A small image deblurring model, trained from scratch.
Model: 32-pixel images, widths [96].
Rows from block 3 of a small image deblurring model, named by matrix and row number. Rows with one number belong to one channel. Each number is 128 + 32 x the weight over its row's rms, rounded and kept within 0 to 255. All counts start at 0. Numbers have three digits each. After the name is the row's rms in percent of the matrix's.
After each channel's rows are labels from the 100 images, of 14976, where the channel reaches its highest value: "responds to" is what is common among them. Only what is clearly more common there than usual is listed. The data: stained colorectal tissue patches (NCT-CRC-HE-100K). In brackets: how many of the 100.
# convs0: first 3x3 conv (model.blocks.3.convs.0.weight, 96x96x3x3, each kernel summed), inputs 0-95
# convs1: second 3x3 conv (model.blocks.3.convs.1.weight, 96x96x3x3, transposed, each kernel summed), outputs 0-95

convs0.73 097:093140115093109117215096119163159121127077109135126148130111139106142120121143193114127110088150157145125150093140182116134151180120101107115108174112182087213126025118102192126080097153135145149108138096130123087147154175207108105127111115095127133125135066160179161079107121152127134132
convs1.73 090:153084159157128131105187147101079138088147143048090103139111110173127125137113072120158172128091114118107082179091105138155160052145158166141136067106105113107136138079125105167155145080116115062156133136113094138122163063094149165131170142131113150096127120108042081186116147125140149119
responds to: tissue: mucus (49); tissue: cancer-associated stroma (30)

convs0.65 107:150131159114122231138117171075126169070139163102129109075168190124140136127229135121180077104156110071162123147108134133130136094086110137081182135139109095165079125146124139103086099103138136101137160158106146133143110138098102120131119172139138112053151198130118117118135113180144103106
convs1.65 085:151144091174144080156115123164055137083127143137113067149202091145163103148106113111103201117068099125087074122111136128112102161168098127185137129089151092131167125098128103138149135082154123195107129090151141118112142110123119173187132150141046176164142091152151122119114170124131128191
responds to: tissue: cancer-associated stroma (49); tissue: mucus (35)

convs0.28 103:135148109092110128228166159129118144099147057132153157088198135115121128126164154164091086152181118100096091084112180152152138172167103111058134096088150153141076090112149099160131085135142161194128147084133060187141096126108131153130157144095125161134116129165123116135161129132181141117
convs1.28 084:096151124112172150116133118134158143180120099111123119208075142143146107155068132130171132108167136161179144131108129094132126111129129149177202171193118165119161148126110131113124138131130111082145082177149125115099144124199117085165131091160133156153157103104154202128108069197071063149
responds to: tissue: tumour epithelium (53)

convs0.2 076:122201078139123155132086180114101156141065136119136119132100099101182185106115110123147110124118098128122119131134146134104084094151110147118127099092174080083175186088139017133156130102145148126129138127110143145100158120121127066050092100134076096121210175139139157106136131121147171150
convs1.2 100:161180157135130120142106078109083102129137112096116088119148138086079092153133091119094147136101143074118183185040147101093119119131168135088149119126084132132152096160131110191182136127094059124143172111097094115130127108118147090093073186105123159142118012145101148123138130132122100137
responds to: tissue: smooth muscle (36)

convs0.29 123:121109116147108119184111111123089149139115073144118159096140142160136152112169129139122134061255124120126110109115146131123120156195110110123137098121121146094109146106117088125106155118111170143135139144079115152206141133134166131137151155130164227121127150137149130155162092115165122151
convs1.29 074:122096120081129123177165176163124133109122104100154139133112105076088141161050140118146074143101109127103200159134121121146121117127131071114129125097175123143120098129079154129132082186115131114115139078166127185090105106095105100074148105077154095148137107132133119024125172210179117129
responds to: tissue: mucus (33); tissue: cancer-associated stroma (28)

convs0.33 108:152097170155077114145105100161185137106104124127132096115099097105080165130181144120060138124112073111177121113151048135159144122135178145140183128175115110157106138096091114131159222107131183140141095136096107192086098144062091096112119111173097140151118134069124084129101152145147150126
convs1.33 075:124128086049121122175144107110111130115089110103136118127153164135095110141070152122142094124089161176217079129077156079115094151149077126083098130067168136122152147165117126167083060166168148088158174083134160065121120175155126136143177107126145162101162151155084114160131110153120142122
responds to: tissue: smooth muscle (40)

convs0.84 112:147143041135111106195054175166105137099127077111162169106160157121098104067136080118059061083154102119112143144156125120112132186133103099068108136074123160124092184102094187139111089125103126121114120142120127157115087158133157110122113165108123124113101137088091166144120097149158183131
convs1.84 158:138131132154126155148106255145145120161124130172157137112121192156153113143131135118188162096101157120107149115142085179188135163154098076150095063060122161148179128153141159134181162118150161139068126089072161115129125129134137122138154152065142122145121134120156143115134160114191114129
responds to: tissue: debris (65)

convs0.30 067:113173109148095054132188146175104120150111128137087105137134160150134102132142138152121125109106162168143157160140096130116085111127107193143086157094121155091104139125072127136154067175126146161101126142143069108186094117137083111140126125132152126132101134077120152125255105142071124106
convs1.30 142:149169134109168185162135138090060147162123156131126113136182145126133093159090148103193077132145157125150115100114126085125127152113143090117167124095122119155147162086120118160095165120158231153062119155082153150197129106087056112141143106148119118158114124124165142107169069146111124200
responds to: tissue: cancer-associated stroma (35)

convs0.17 099:154111118126163120049096114123165080067093161100147088086140187150140126111148069179102159118110103150092083161094128125130152147077125115181084102147105115231151155116166144131125095132144107131096136080117129098157076113136079102129093154139200121100146131149155135064150141148131173155
convs1.17 066:086136130099091171152139138152147129155123116115110121160149116151132101138084163137085197124122196109105183199186118111184112095170081144127110116111153158144141121116124111178161093146138178095155102151186152151145127172135199192097152089090110139093090144093079143199124165123145121082
responds to: tissue: cancer-associated stroma (39); tissue: mucus (27)

convs0.31 092:119160179115145137171089164125160156103126135139121114162101113101122157167082141098172105161135100138151122182109088123143117154130169154161145102103162076130139095136123152129166165096158063148062127103067091170124087132155078068097103121062154097132024097173143172150102151115131158146
convs1.31 070:149083085115143130110087125113145086070104136080121148063171149134171147103123104176138147043181157103165148059141175140122163099090119143137116129082089113139160142088145104132078175110109153089141115100165132108117108096126112193191168139094074146135179141118106082069122147131134096106
responds to: tissue: smooth muscle (60)

convs0.67 102:123132092088091200178097122095128121145138120113133138068091120090158128145111103157106159085226100125106132156096087090143074116151110126112133142115187085123160129154116130167143095155104150146141148161150201143141067116102090114119151092152149080081115124084119154117099150079183045125
convs1.67 085:130119187183111060101135108137102106125114157158152118181132113154142182088160127086128119185214148136153085109129144132090142136118112111095042065133057176098093115150119115128111161146161117145122157089128099151173138167147126186091126181127088095181155125111119123121151142105127195120
responds to: tissue: mucus (38); tissue: cancer-associated stroma (32)

convs0.22 083:113147129079098162157135122105098132184085112113128111059094119184136140102094112139080106103133150121093142133088167129135109114149145162069128149055082096123165225064126128096070089147145166135133178135111141132180121093155086113081093085110120106184143128152103092118174134129172162124
convs1.22 084:138198078074161082159137122126085078156094123126108104179135119115124099099076154176169119100125066125104069156129096147120123150164151183092110094146174142145177150194134124143081157138097103106150188148163116179145120109155119168153131094166192133140135134112149097141117131066164122187
responds to: tissue: debris (43)

convs0.47 113:142112112124122151165172071133137142146132133117114139137111131145127163121148127115118000148128119126125139134139135133142108114092140106140095134143138099088156147112097126118127056139097147132130208139101100133152161108109182139138123119127118118121124137131122120138122123135158107114
convs1.47 087:121133122210065164137136088123093179104139141128112132119106131092036178139111127165087107136138144102173103091111166106162125144124094095189123158140119150126154137131193132145157101144154135135144255135125123115119136116098131102196091121111147164111128182099126141155130115106122113133
responds to: tissue: debris (34); tissue: cancer-associated stroma (33)

convs0.88 084:197080080125095082073146146099176120124114131113123158159132191091117166154112155094108149121080108130088153126152073124117092076169154140112115182145144167104126101141153106155113020099159140149150112127075108168197151141096136148109175109141125114121196099078103129089133156153107132123
convs1.88 105:129182160165127151133114112140092106106120120147113129159146025118130143096173104124149168161131129093134127127119179135107198155159116130180096017092157144120128131128172116113130207103115116114089122127133134087103096089180188101121113122133134187146077108171178144158139120069125153131
responds to: tissue: smooth muscle (34)

convs0.79 090:120124147055141094037067160126148158070137093101109174152114161104098143109118124092081171085082122155122130104118153126097146131106164119172107151090139143160139074141130097127145114095167135144160152144080174142191090097190087128102137119149110064134145100156084082113072152141091167131
convs1.79 090:146091080120142120122120171113112092146131122135119105097150118130112153151124128104072094119109136051146102103129111153158128143021091082135184104131180165107068141115098096136130184133132150111015099106129146136086120142071127107120080097154113120064056088096162131131128132147139144134
responds to: tissue: mucus (31)

convs0.9 082:135147108116055110143139112100179108099101131044125151124122089141089144133187129154091172084113086120154125145129084158153169135115122140187156087132105135141109089127055186150119111069130186127141178178142171081091177194137138137185094118153157114123105193143134123129136119175115126141
convs1.9 086:145149143167145158124102145138111096129147125184117095045112179110206059098155194085131138120133155149091117159165159122136091211126133144058109179119155082128111147121140104076170112183126075123138106142114111137130107052134109143089172116121100106133140055162143123141110142122118116114
responds to: tissue: cancer-associated stroma (33)

convs0.95 110:132108055153169098183255087135130136122165144108148098099102120174072134167083100116105121138132099125164115122139153163120149092203112118092138112104106116128092136139148125117111166123120187118175149139201131146157141109172082102107119178152112109145162141087103149116122137135131172106
convs1.95 096:139118099090103121143104125138122151190091130228059133180153163135134131132150091092227131150130129106123158140153109081097080120112132131159141142085043147131160113104137138109109139116094154141143255132092151114100131125128113127088179123120113166097129123105100124097099142110120098144
responds to: tissue: lymphocytes (36)

convs0.71 066:115107152158137175119113102175044140115144109128129066113117132123130163083113124123158177114182175126105053125142143104081156185144147147181142081108132140143116158104126121160114101099136172152141093175156106107131189111167119153111119106094136123132079092223126106109182126062083176128
convs1.71 080:113062065057121168144091167150136129217112163098159120150157126156128158110168141126093110180155097133231141073135135140180138099178127108115135149162116227144135132182119144127129157136127149132132153121099127169146130145112122165144141118145133104141183121124161146112161143060158118156
responds to: tissue: mucus (25)

convs0.0 102:112051144138122088141117192146105130162112126136142190128132114104163112093124145159157126149140070123114121126117102137135171075153139107094051170126103118098099211143115114141127193095195061112191152177154087153073133171137157110153149090119106150112091143129085105151194122146138112127
convs1.0 071:149230161137074136122153164108174117115131109082180076103107151171140082111122163153109122142151147159183164098095176132141095182191105128133155066141162163120174138126090134124098125196078134125139138134172124149155070121099090103073106186129141117113151155106137130119147084111088149125
responds to: tissue: smooth muscle (41)

convs0.27 093:104117106154137110158174093122198120081137114127191153120113156114125140142098138106107135042106107108131073143164126126096100177140143128181180124176141149137127150144159144133140134148109108112160146143200207120164096153187045162068110087148087130178158139154076133119140134178090114127
convs1.27 074:143127156125135127110097118118151110190164139118132171170153122102153100149155119155152049138161158092199164148118136127225104036169159087129127212102119135130138136093120128137073150168147159116115134148126168125125165113148171072152181161117124154158103094148162156101147176138123174150
responds to: tissue: lymphocytes (46); tissue: normal colon mucosa (34)

convs0.5 053:128093112152063125181168179129134110104117076135109142134120160110126148101163114109077118134117116110124113177123113139133052174121093173118112121172155062091098051128116174122139148143127104094145123089097180081148133151145057146147133144146108100137160059139118168129026170092131145147
convs1.5 197:138115101103105123151144131120124144104160140108164126101178143109141160182134099124131148131111129201102132146206106156095136081095103136151131151120115108137147110122109150124142000143161152171153127128133143153132142099135062141123176062124171109127074118103076142166132088131143155174
responds to: tissue: tumour epithelium (38); tissue: cancer-associated stroma (31)

convs0.26 099:149141148117106147227144149119115149088107098085123085189117118080164123097112116062165115088225122113145138128137121116114081142146113140169121089153178176124103223134152170128133112146103093126067118115085165183146129169173139103124104133127141084151139135115138186134114176117109120116
convs1.26 107:065090129075086082163105118131113143088210149153153146049148151107136116196082153126111145147093144118173123114124110115132110124082143085100182154148127153134141128059112112088179162136146182168153109108127127143146132058129055154151150114100075115128114068152102085151140095151117113134
responds to: tissue: debris (41); tissue: smooth muscle (36)

convs0.70 092:107153193124106099110103118145074088093150111135163135106090140131156119115185129122122170206117076129099065139152097151165096138117120130108144140165129106127148148102175112160170230184085122142125102095141142115067143149065148108146152152160164058123133136095076166155170167121097115119
convs1.70 086:054101118099119110146140129139145135147113137149120149142106093123127114134040123146151129076211131174121160134126119108122146108100105085147149181162147167142099121139140123130159115135161172175087177138151131144161117102164083132096160136163119067105081091011170116120157113108194168166
responds to: tissue: smooth muscle (62)

convs0.37 106:168118087142142105151086133149089139125128145135108118149091134130124172156059121118151110234084099147089153137119143112128209139138139106146131135068123178090123072168128126157154084120119110155039055192134087156158169123122155117112145073186130125103129112194122132117130130108139126127
convs1.37 101:103108168099111094128211153122131121149142139157160108137132126134141146117121110130125125163136236191133128177073097149156112072179111097066131130160154131132161115137126123126128196158099117162126141153177126156108153135153112100094159141149088140173152132170156192091118141238122153140
responds to: tissue: smooth muscle (40)

convs0.58 095:110129096107103133169154105114068137083106153106131136128133138138157122153115124154211000148144111119112106136139155157111180124112144113162168168086130067112141136128097140151137160144126139147148209170162093165149143116130162196186106143135094133101135116119110147108090090159099122159
convs1.58 092:100137151133133136126172081122124150247155139155076155153188143141066149132164125138170149185095199121090102120121092114124120211136099101177090098142117125128115134075089142106154089119162109133086202083139128105140082155130163089153125124168128136155105172123130141173138142108135119136
responds to: tissue: debris (38)

convs0.23 097:113133136164099152151115078122163123112118136115129126121107109171087120174110072142082127118141185128112116167116194144100170167130087138104145104090110081107122165145093148041098121168115092110139098118174129055101070143128149125160121191084144182019104123118136104155126141159127092096
convs1.23 086:166102138093127175138149117169167136123107152101175153114160137165133133088199161092145139186137153136144094143148127153143089055129140131124138036119140122124165112036158121132122054133077158176144126109190118095137154114128114087145122065103080144178142116155091128136112106107096184137
responds to: tissue: debris (28)

convs0.32 074:122123123140171100128115094175114091140129118108125137196105157134092089127164109022071107106140157120144177063084125113093156091102100143078114103091139151107120136158157162112139132123062074159137115144247117136143149154125154156151093121149161117097103097156144112072097162117138153135
convs1.32 077:168153128148188134109122140113149154069074139142198147195093131121123109131114092109127095093146169128105167111054115125137117199091167148127167139193104176141123134105159113088092145110128145097105155152115129105133116131129189076143160115086158140146143130160180147135113031188159117088
responds to: tissue: smooth muscle (39)

convs0.64 094:144181092162131105216100176119175187186155091116154181123101137103094124129153116160069114133176079128113099138163157112114128089159103104137038152130149145111146025142101127140135109071105131128137120146140068114135126119116173140144110117126098063152160107124113108134074096138142104145
convs1.64 076:101150074071142155095153170126085089053110131103126157134172168135113141110073142130174139159147144089163103079143079169139125099095159114102145133098092130134101149095136125097117100171140099132165117126079142194084144142163130121191159171158123122132071124056156112149110153040120150169
responds to: tissue: mucus (25)

convs0.49 103:112117137120144089055088131119165111140115158140125159162106085144165061079076135128119111153102065203138133150148078133113160141137126117101153152157134108139154037131157157156125130119077107139154085092096102142000120116171173127125149118114134098110170095149129151123138169101111145155
convs1.49 096:146127127106179142097114064120106068163115109154107096082158085149115115182181168146113167090063122148120131094119151084115078177098147145162170111155109141130106127134075121072214174125118147114112158153144119119125131116153041157137087151124106176189116158113071096120110114153131099105
responds to: tissue: normal colon mucosa (38)