Rows from block 3 of a small image deblurring model, named by matrix and row number. Rows with one number belong to one channel. Each number is 128 + 24 x the weight over its row's rms, rounded and kept within 0 to 255. All counts start at 0.
After each channel's rows are labels from the 100 images, of 14976, where the channel reaches its highest value: "strongest on" is what is common among them. Only what is clearly more common there than usual is listed. The data: stained colorectal tissue patches (NCT-CRC-HE-100K). In brackets: how many of the 100.
# convs0: first 3x3 conv (model.blocks.3.convs.0.weight, 96x96x3x3, each kernel summed), inputs 0-95
# convs1: second 3x3 conv (model.blocks.3.convs.1.weight, 96x96x3x3, transposed, each kernel summed), outputs 0-95

convs0.93 [112 140 114 122 193 184 138 129 154 110  88 132  95 115 140 135  47 110 116  89 138 137 120 108 105 116  93 120 120 116 130 124 117 141 192 146 127 128 117 115 127 136 118 146 119 134  86 104 106 128 147 140 109 153 148 124 127 154 123 126 134 124 148 104 125 145 141 105 132 133 120 148 161  68 154 113  96  87 100 115 123 117 155 130 179 141  87 155 130 123  81 147 140 142 130 127]
convs1.93 [156 163 130 142 158  97 154 129 101 110 137 148 191 135 131 153 154  87 154 158 153 147 114 140 108 112 128 178 114 141 142 103 142 129 107 127 141 123 125 106  89 181 105 112 161 148  98 100 107 119 118 117 125 111 135 171 135 112 136 133 132 158  87 171  82 122 153 149  71 110 130 151 132  81 136 122 118 106 114 147 149  99 116 115 124  98 145 144 124 158 145  94 103 140 143 116]
strongest on: tissue: cancer-associated stroma (41)

convs0.10 [143 120  99 153 107 121 212 133 110 123 120 129 123 163 119 127 139 122 118 120 159  97 143 163 173 149 139 105 126 118 173 133 128 146 107 110 129 111 108 135  82 166 106 110 127 121 109 159 115 117 106 102 134 140 135 145 135 108 154  93 133 172 152 100 124 118  73 159 148 112 115 198 112 126 118 158 114 114 141 137 168 116 163 103 147 160 164 129 120 127  94 136 130 111 122 143]
convs1.10 [104 146 119 106 114 135  73  89 170 118 186 115 133 123 107 115 135 126 138 162 131 188 139 140  47 134 116 149 107 124 106  88 171 110 155 163 118 176 143 158 161 113 151 107 134 158 151 153 136 117 151 133 131 121 151 119 151 120 138 129 135 104 126 161 120 114 171 143 129 128 128 110 143 138 148 115 165 148 142 112 102 121 136 132 103 129 145 101 135 114 102 121 154 144  88 142]
strongest on: tissue: mucus (39)

convs0.41 [126 133 144 128  98 127 177 128 122 105  95 127 149 107 127 145 134 184 115 134 112 101 171 102 156 162 148 138 140 122 121 197 114  99 138 135 108 106 140 145 142 118 138 135 169 157 112  94  53  99 133 136 136 123  90 139 135 146 123 116 109  98 124  99 125  87 116 149  86 135 123  97 140 153 130 153 131 188 128 160 117 139 105 102 121 127 100 120 130  89 123 145 106 156 122 138]
convs1.41 [144 112 100 137 114 113 109  97 141 129 145 129  75 152 147  93 133  97 141 150 152 139 111 134 106 135 138 109 117 126 152 116  73 136 144 128 147 141 107 128 123 152  86  99  82  98 125  96 176  69  94 114 121 126 138 134 134 118 163 144 143 135 141 146 143 131 147  82 191 130 121 145 131 122 102 118 138  58 124  82 117 127 135 136  96 125 132 137 137 183 145 139 106 141 145 140]
strongest on: tissue: mucus (46); tissue: cancer-associated stroma (35)

convs0.4 [127 122 123 148  93 142 145  91 172 113 128 155 119 103 146 122 112 117 110 194 126 159 141 164 133 167 113 114 132 134 109 145 127 140 146 158 140 144 115 149 147 118 127 121 113 113 183  72 103 121 157 135  98  80 107 113 110 155 147 149  88 115 138 121 120 111 113 128 127 158 138 144 140  90 178 128 114 117 118  84 114 105 108 123 126 206 121 139 150 128 141 167 116 108 150 125]
convs1.4 [125 116 119 123 132 102  86 136 131 128 119 112  89 113 118 128 120 106 169  88 117 101 106 102 125 111 137 135 132  99 103  97 125 102 108 137 130  75 130 119 101 135 127 134 165 161  85 114  95 111 104 122 118 131 138 162  85 112 139 123 153 116  92 111  91 109 137  96 108 116 108 126 139 147 110 152 142 111  67 154 103 143 143 106 147  43 141 105  90 125 142 110 148 141 118 171]
strongest on: tissue: cancer-associated stroma (35)

convs0.11 [144  91 132 143 171 121 194 112 137 131 127  85 123 115 132 121 144 147 142 142  78 137 147 134 133 192 137 112 157 135 133 134 105  87 156 118 140 127 139 143 127 135 129 120 137 151 121 117 126 144 118 129 125  83 111 150 130 152 122 121 127 123 152 139 116 146 131 107 137 141 168 142 140 144 143 139 185 190 192 119 125 184 125 151 112  59 140 129 149 153 116 114 142 107 105 122]
convs1.11 [135 155 130 120 116 137  97 130 131 132 128 162 108 153 141 139 119 144 119 144 187 137  95 119 131  92 113 149 115 118 159 162 159 138 114 115 104 128 125 130 140 134 116 119 108 121 152 128 121 133 136 142 129 124 141 162  94 107 123 169 127 126 120 107 175 105 107  97 109 106  92 132 157 151 117 142  98  67  41 148 110  71 131 118 153 197 154 145 118 120 135 145 130 124 150 150]
strongest on: tissue: cancer-associated stroma (32); tissue: mucus (26)

convs0.24 [ 78  98 143 135 125 128 110 153  65  91 125 134 143 103 131 171 137 161 100 145 132 101 152 121 153 138 174 156  64 159 158 193 111 164 179 114 114 104 131 126 132 115 118 125 113 136 125 146 119 120 132 150 117 139 113 135 124 152 142 109 124 113 138 121 124 108 125 150 116 131 121  81 109 147 103 195 134 139 104 104 130 149 122 141 113 121  81 141 127 124 144 109 140 166 141 142]
convs1.24 [ 73 119 111 160 122 137 144 108 121 133  91 114 171 158 143 136 116 128 109 120 142 134 113 152 118  87 118 138 136  96  56 166 142  71 151 127 141 137 161 138  98 135 146 110 145  95 121 123 136 133 128 135 143  87 122 110 116 101 106 153 136  92 102 153 175 132 120 159  93 127 154 138 104 103  88 118 127 100 155 192 137 126 155 121 100 149 157 146 139 126 128 129 134 159 145 139]
strongest on: tissue: mucus (42)

convs0.8 [119 154 139 122 167 110  91 133 147 117 186 134 149 145 133 158 132 146 103 147 101 126 111 115 141 104 187 131 167 140 127 108 130 142  91 108 112 145 140 118 109 156 125 129 125 134 113 125 130 108 133 147 126 130  61 134 113 102 185 123 133 123 118 117 124 113 126  97 115  30 131 126 127 150 114 142 137 120 125 111 134 156 117 114  88 145 127 153 108 141 195 100 124 131  95 127]
convs1.8 [162  76 145 122 108 116 155 139 114 155 105 123 111 116 136 102 158 156 132 162 174 112 153 125 117 186  90 104 174 117 165 145 139 149 106 176 131 136  83 145 119 151  92 142 114 137 129 121  92 113 139 111 151 154 170 149  98 132 154 143 108  92 145 140 140 140 137  92 105 159 117 144 152 125 120 133 151 109 180 165 113 125  98 130 130 128 112 113 126 138 144 164 105 162 148 131]
strongest on: tissue: mucus (41); tissue: cancer-associated stroma (36)

convs0.14 [127 106  88 149 106  83  99 176 107 106 117 124 107 112 130 121 154 160 139 129 138 114 110 107 124 114 116  92 113 122 159 142 114 170 132 131 142 116  61 114 105 109 149 147 133 134 122 152 126  94 149 144 153  84 124  93 160 138 145 136  94 118 102 108 118 100  80 131 180 170 160  74 119 130 172 158 116 107 134 160 135 127 112 136  99 145  98 130 127 149 145 127 138 123 157 138]
convs1.14 [101 133 162 112 167 135 167 154  81 121 176 121  92 116 129 150 137  97 125 128 130 144 148 135 111 108 130 111 163 162 142 151 166 131 121 169 141 124 112 178 157 146 144 157 113  74 141 128  72 140  94 114 144 175 142 119 141 102 102 132 132 119 134 161 118  70 152 104 126 132 126 132 153 126 108  83 159 118 120 116  82 148 127  93 102  99 109 117 127 119 129 119 132 132 122 118]
strongest on: tissue: smooth muscle (35); tissue: cancer-associated stroma (30)

convs0.86 [151 139 134 146 120 112 108 130  78  70 138 128  63 133 119 132 186 114 140 178 120 117 111 126 109 108 120  96 163 163 139 136 161 139 139 165 161 111 117 148 132 135  85 134  86 152 129 114 150 158  88 100 119 117 179 141 107 118 130 151 146 133  98 154 169 135 127  99 124 139 117 134 129 106 168 128 152 151 113 107  92 139 111 115 138 125 153 128 135 122 117 117 101 110  89  94]
convs1.86 [130 148  84 165 124 164  93 110 130 123 144 127  99  89 117 114  77 128 136  69 129 162 105 127 141 175 121 140 106 146 104 116  91 124  92 152 105 178 129 123 122 134 180 122 158 148 118 131 119 106 159 139 140 109 127 114 135 139 137 113 113 102 151  99  79 109  93 134 100 157 107 127 114 173  85 122  98 100 163 128 148 112 153 136 110 112 132 129 134 123 136 132 100 112 166 156]
strongest on: tissue: smooth muscle (37); tissue: cancer-associated stroma (32)

convs0.83 [137 123 137 125 113 141 134 138 140 127 149 140 178 130 123 142 131 126 118 143 114 151 115 146 142 142 135 133 123 107 139 123 126 138 104 113 137 131 138 145 133  71 148 116 125 111  95  96 151 146 128 175  94 149 189 112 122 136 136 120 101 142 137 131 116 140 147 113 108 182 135 141 111 129 100 117 112 130 120 129 116  87   0 143 158 136  91 130  96 131 134 128  80 134 155 139]
convs1.83 [130 129 112 170 117 115 138 108 151 138 160 126  81 133 158 115 138 145 126  97 139 109 118 136 105  91 118 126 123 117 129 157 138  92 147 199 127 154 133 126 114 135 159 127 116 123 134  58 122  94 139 103 142 132 123 117 133 125 111 117  61 123 130 120 142 134 130  79 142 149 142 151 147 135 120 121 129  91 144 146  91 190 141 148 135 154  73 155 159 142 157 125 150 173 137 129]
strongest on: tissue: tumour epithelium (39); tissue: cancer-associated stroma (27)

convs0.61 [135 117 156 125 118 129 174  96 147 140 113 173 128 155 130 126 152 128 108 111 103 113 160 140 123 154 111 106 138 205 110 203 126 123 130 105  72 123 156 147 140 130 147 131 131 114 115 114 127 150 111 177 154 118 147 129 158 133 143 148 170 112 125 124 113 153 170 122  97 136  98 130 143 138 111  86 136  92 133 144  96 170 135 156 138 154 112 161 144 153 151 106 147 136 129 137]
convs1.61 [133 177 120  98 150 148 139 111 135 138 122  72  89 108 146 127 115 123 105 135 147 152 108 138 154 105 154 143 145 129 163  93 138 134 124 115 136 113 129 147 130 119 151 163 165 128 124 171 121 115 116 161 100 162 123 136 143 116 160 137  95 149 143 123 150 141  98 122 173 119 167 127  96 111 166 160 150 203 127 117 167  94 113 102 129  65 130 134 160 146 112 140 132 128 115 117]
strongest on: tissue: mucus (42); tissue: cancer-associated stroma (37)

convs0.16 [ 99 149 123 174  95 160 150 134 119 185 154 104 177 110 131 148  92 139 152 134 154 130 143 107 137 154 147 128 138 146 129 133 123 123  92 136 156 108 150 123 130 131 162  88 118 135 125 106 144 120 102 174 125 156 145  87 117 125 129 116 112 134 126 125 117 101 115  93 131 132 112 132  57 143 166 135 115 114 101 135 106 117 133 150  93 152 117 122  76  86 159 171 130 163 133 168]
convs1.16 [152  93 121  39 128  84 118 101 129  89 111 139  96 122 123 119 126 131  67 136 105 126 128 122 126 128 119 124 160 123 130 104 129 135  87 159 119 132 103  98 131 132  85 158 145 117 139 144 112  92 156 129 150 140 129 144 110 141 146 118 104 104 125  73 162 124 139 108 131 131 142 126 135 125 120 140  90 130 150 155 164 182 139 103 152 136 125 138 105 180 115 104 115 127 134  78]
strongest on: tissue: tumour epithelium (35)

convs0.52 [138 168 134 126 141 124 115 119 138 130 107 122 150 121 100 135 124 145 118 132 145 114 126 124 100 113 140 115 109 127 123 122 124 118 134 110 130 136 132 158 157 110 144 119 114 129 128 115 144 146 145 170 123 137 255  97 121 130 109 110 141 119 122 120 115 143 111 128 142  81 116 120 211 135 139 117 121 135 130 125 115 137 100 106 155 143 143 107 151 129 175 120  91  96 158 135]
convs1.52 [122 140 108 166 122 114 160 138 135 124 106 170 113 139 141 101 151 117 109 106 133 157 102 124 137 113 101 128 124 132 127 125 117 161 132 151 153 180 141 136 132 139 107 138 127 136 120  97 112 125 159 107 140 153 142 146 119 110 148 129   1 127 134 127 152 150 140  94 107 125 151 157 136 158 121 112 140  72 168 110 106 169 120 113 101 141  99 129 132 131 146 155 112 142 151 151]
strongest on: tissue: tumour epithelium (35)

convs0.54 [140 153 134 130 126 111  90 166 116 131  62 118 103  95 142 106 100 105  96 110  92  86 129 143 105 130 125 113 112 124 101 104 158 121 114 117 159 137 164 204 136 173 136 156 148 153 136 168 153 135 149 135 127 150 121 147 118 109 116 117 147 142 136 167 123 111 137 147 110 125 182 166 131 114 126 148 108 100 151 138 126 155 161 100  88 138 144 118 129 114 113  99 129 175 140 130]
convs1.54 [131 107 114 137 101 133 139  90 137 127 143 142 208 145 119  66 141 165 147 133 135 114 132 118 132 140 114 152 126 136 127 125 103 122  69 136 140 116 124  78 107 126 129 101 106 107 111 112 100  90 106 103 127 113 127 122 109 134 117 145 123 111 116 110 135  97 124 106 126 126 103 112 122 137 125 123 128 153 164 190  99 166 134 177 181 146 126 144 108 148 126 202 119 129 139 124]
strongest on: tissue: mucus (59); tissue: cancer-associated stroma (28)

convs0.3 [109 136 110 127 137 152 114 125  75 127 154 148 105 134 114 190 126 134 138 156 125 125 168 142 111 100  89 107  89 102 134 143 168 130  91  99 148 131 142 148 125 136 163 164 147 111 108 153  96  97 109 113 106  87 123 114 129  99 111 142 154 146 133 116  88 111  97 132 175  92 135  98  74 122 108 108 180 114  97 162 127 122 138 108 133 174 130 129 138 144 141 121 143 147 147 135]
convs1.3 [127 106 139 143 123  83  85  78 158 154 138 113 142 138 107 140 162 118 106  81 150 112  92 111 137 125 168 147 177 109 141 142  98 155 133 102 102 102 106 135 117 113 180  62 144 170 141 126 111 117 153 125 112 125 123 133 103 151 138 110 119 147 145 103 164 168 139  97 127 120 142 119 122 133 149 145  68 111 142 106 120 108  93 169 138 103 123 111 102 126 124 150 120 121 144 123]
strongest on: tissue: mucus (55)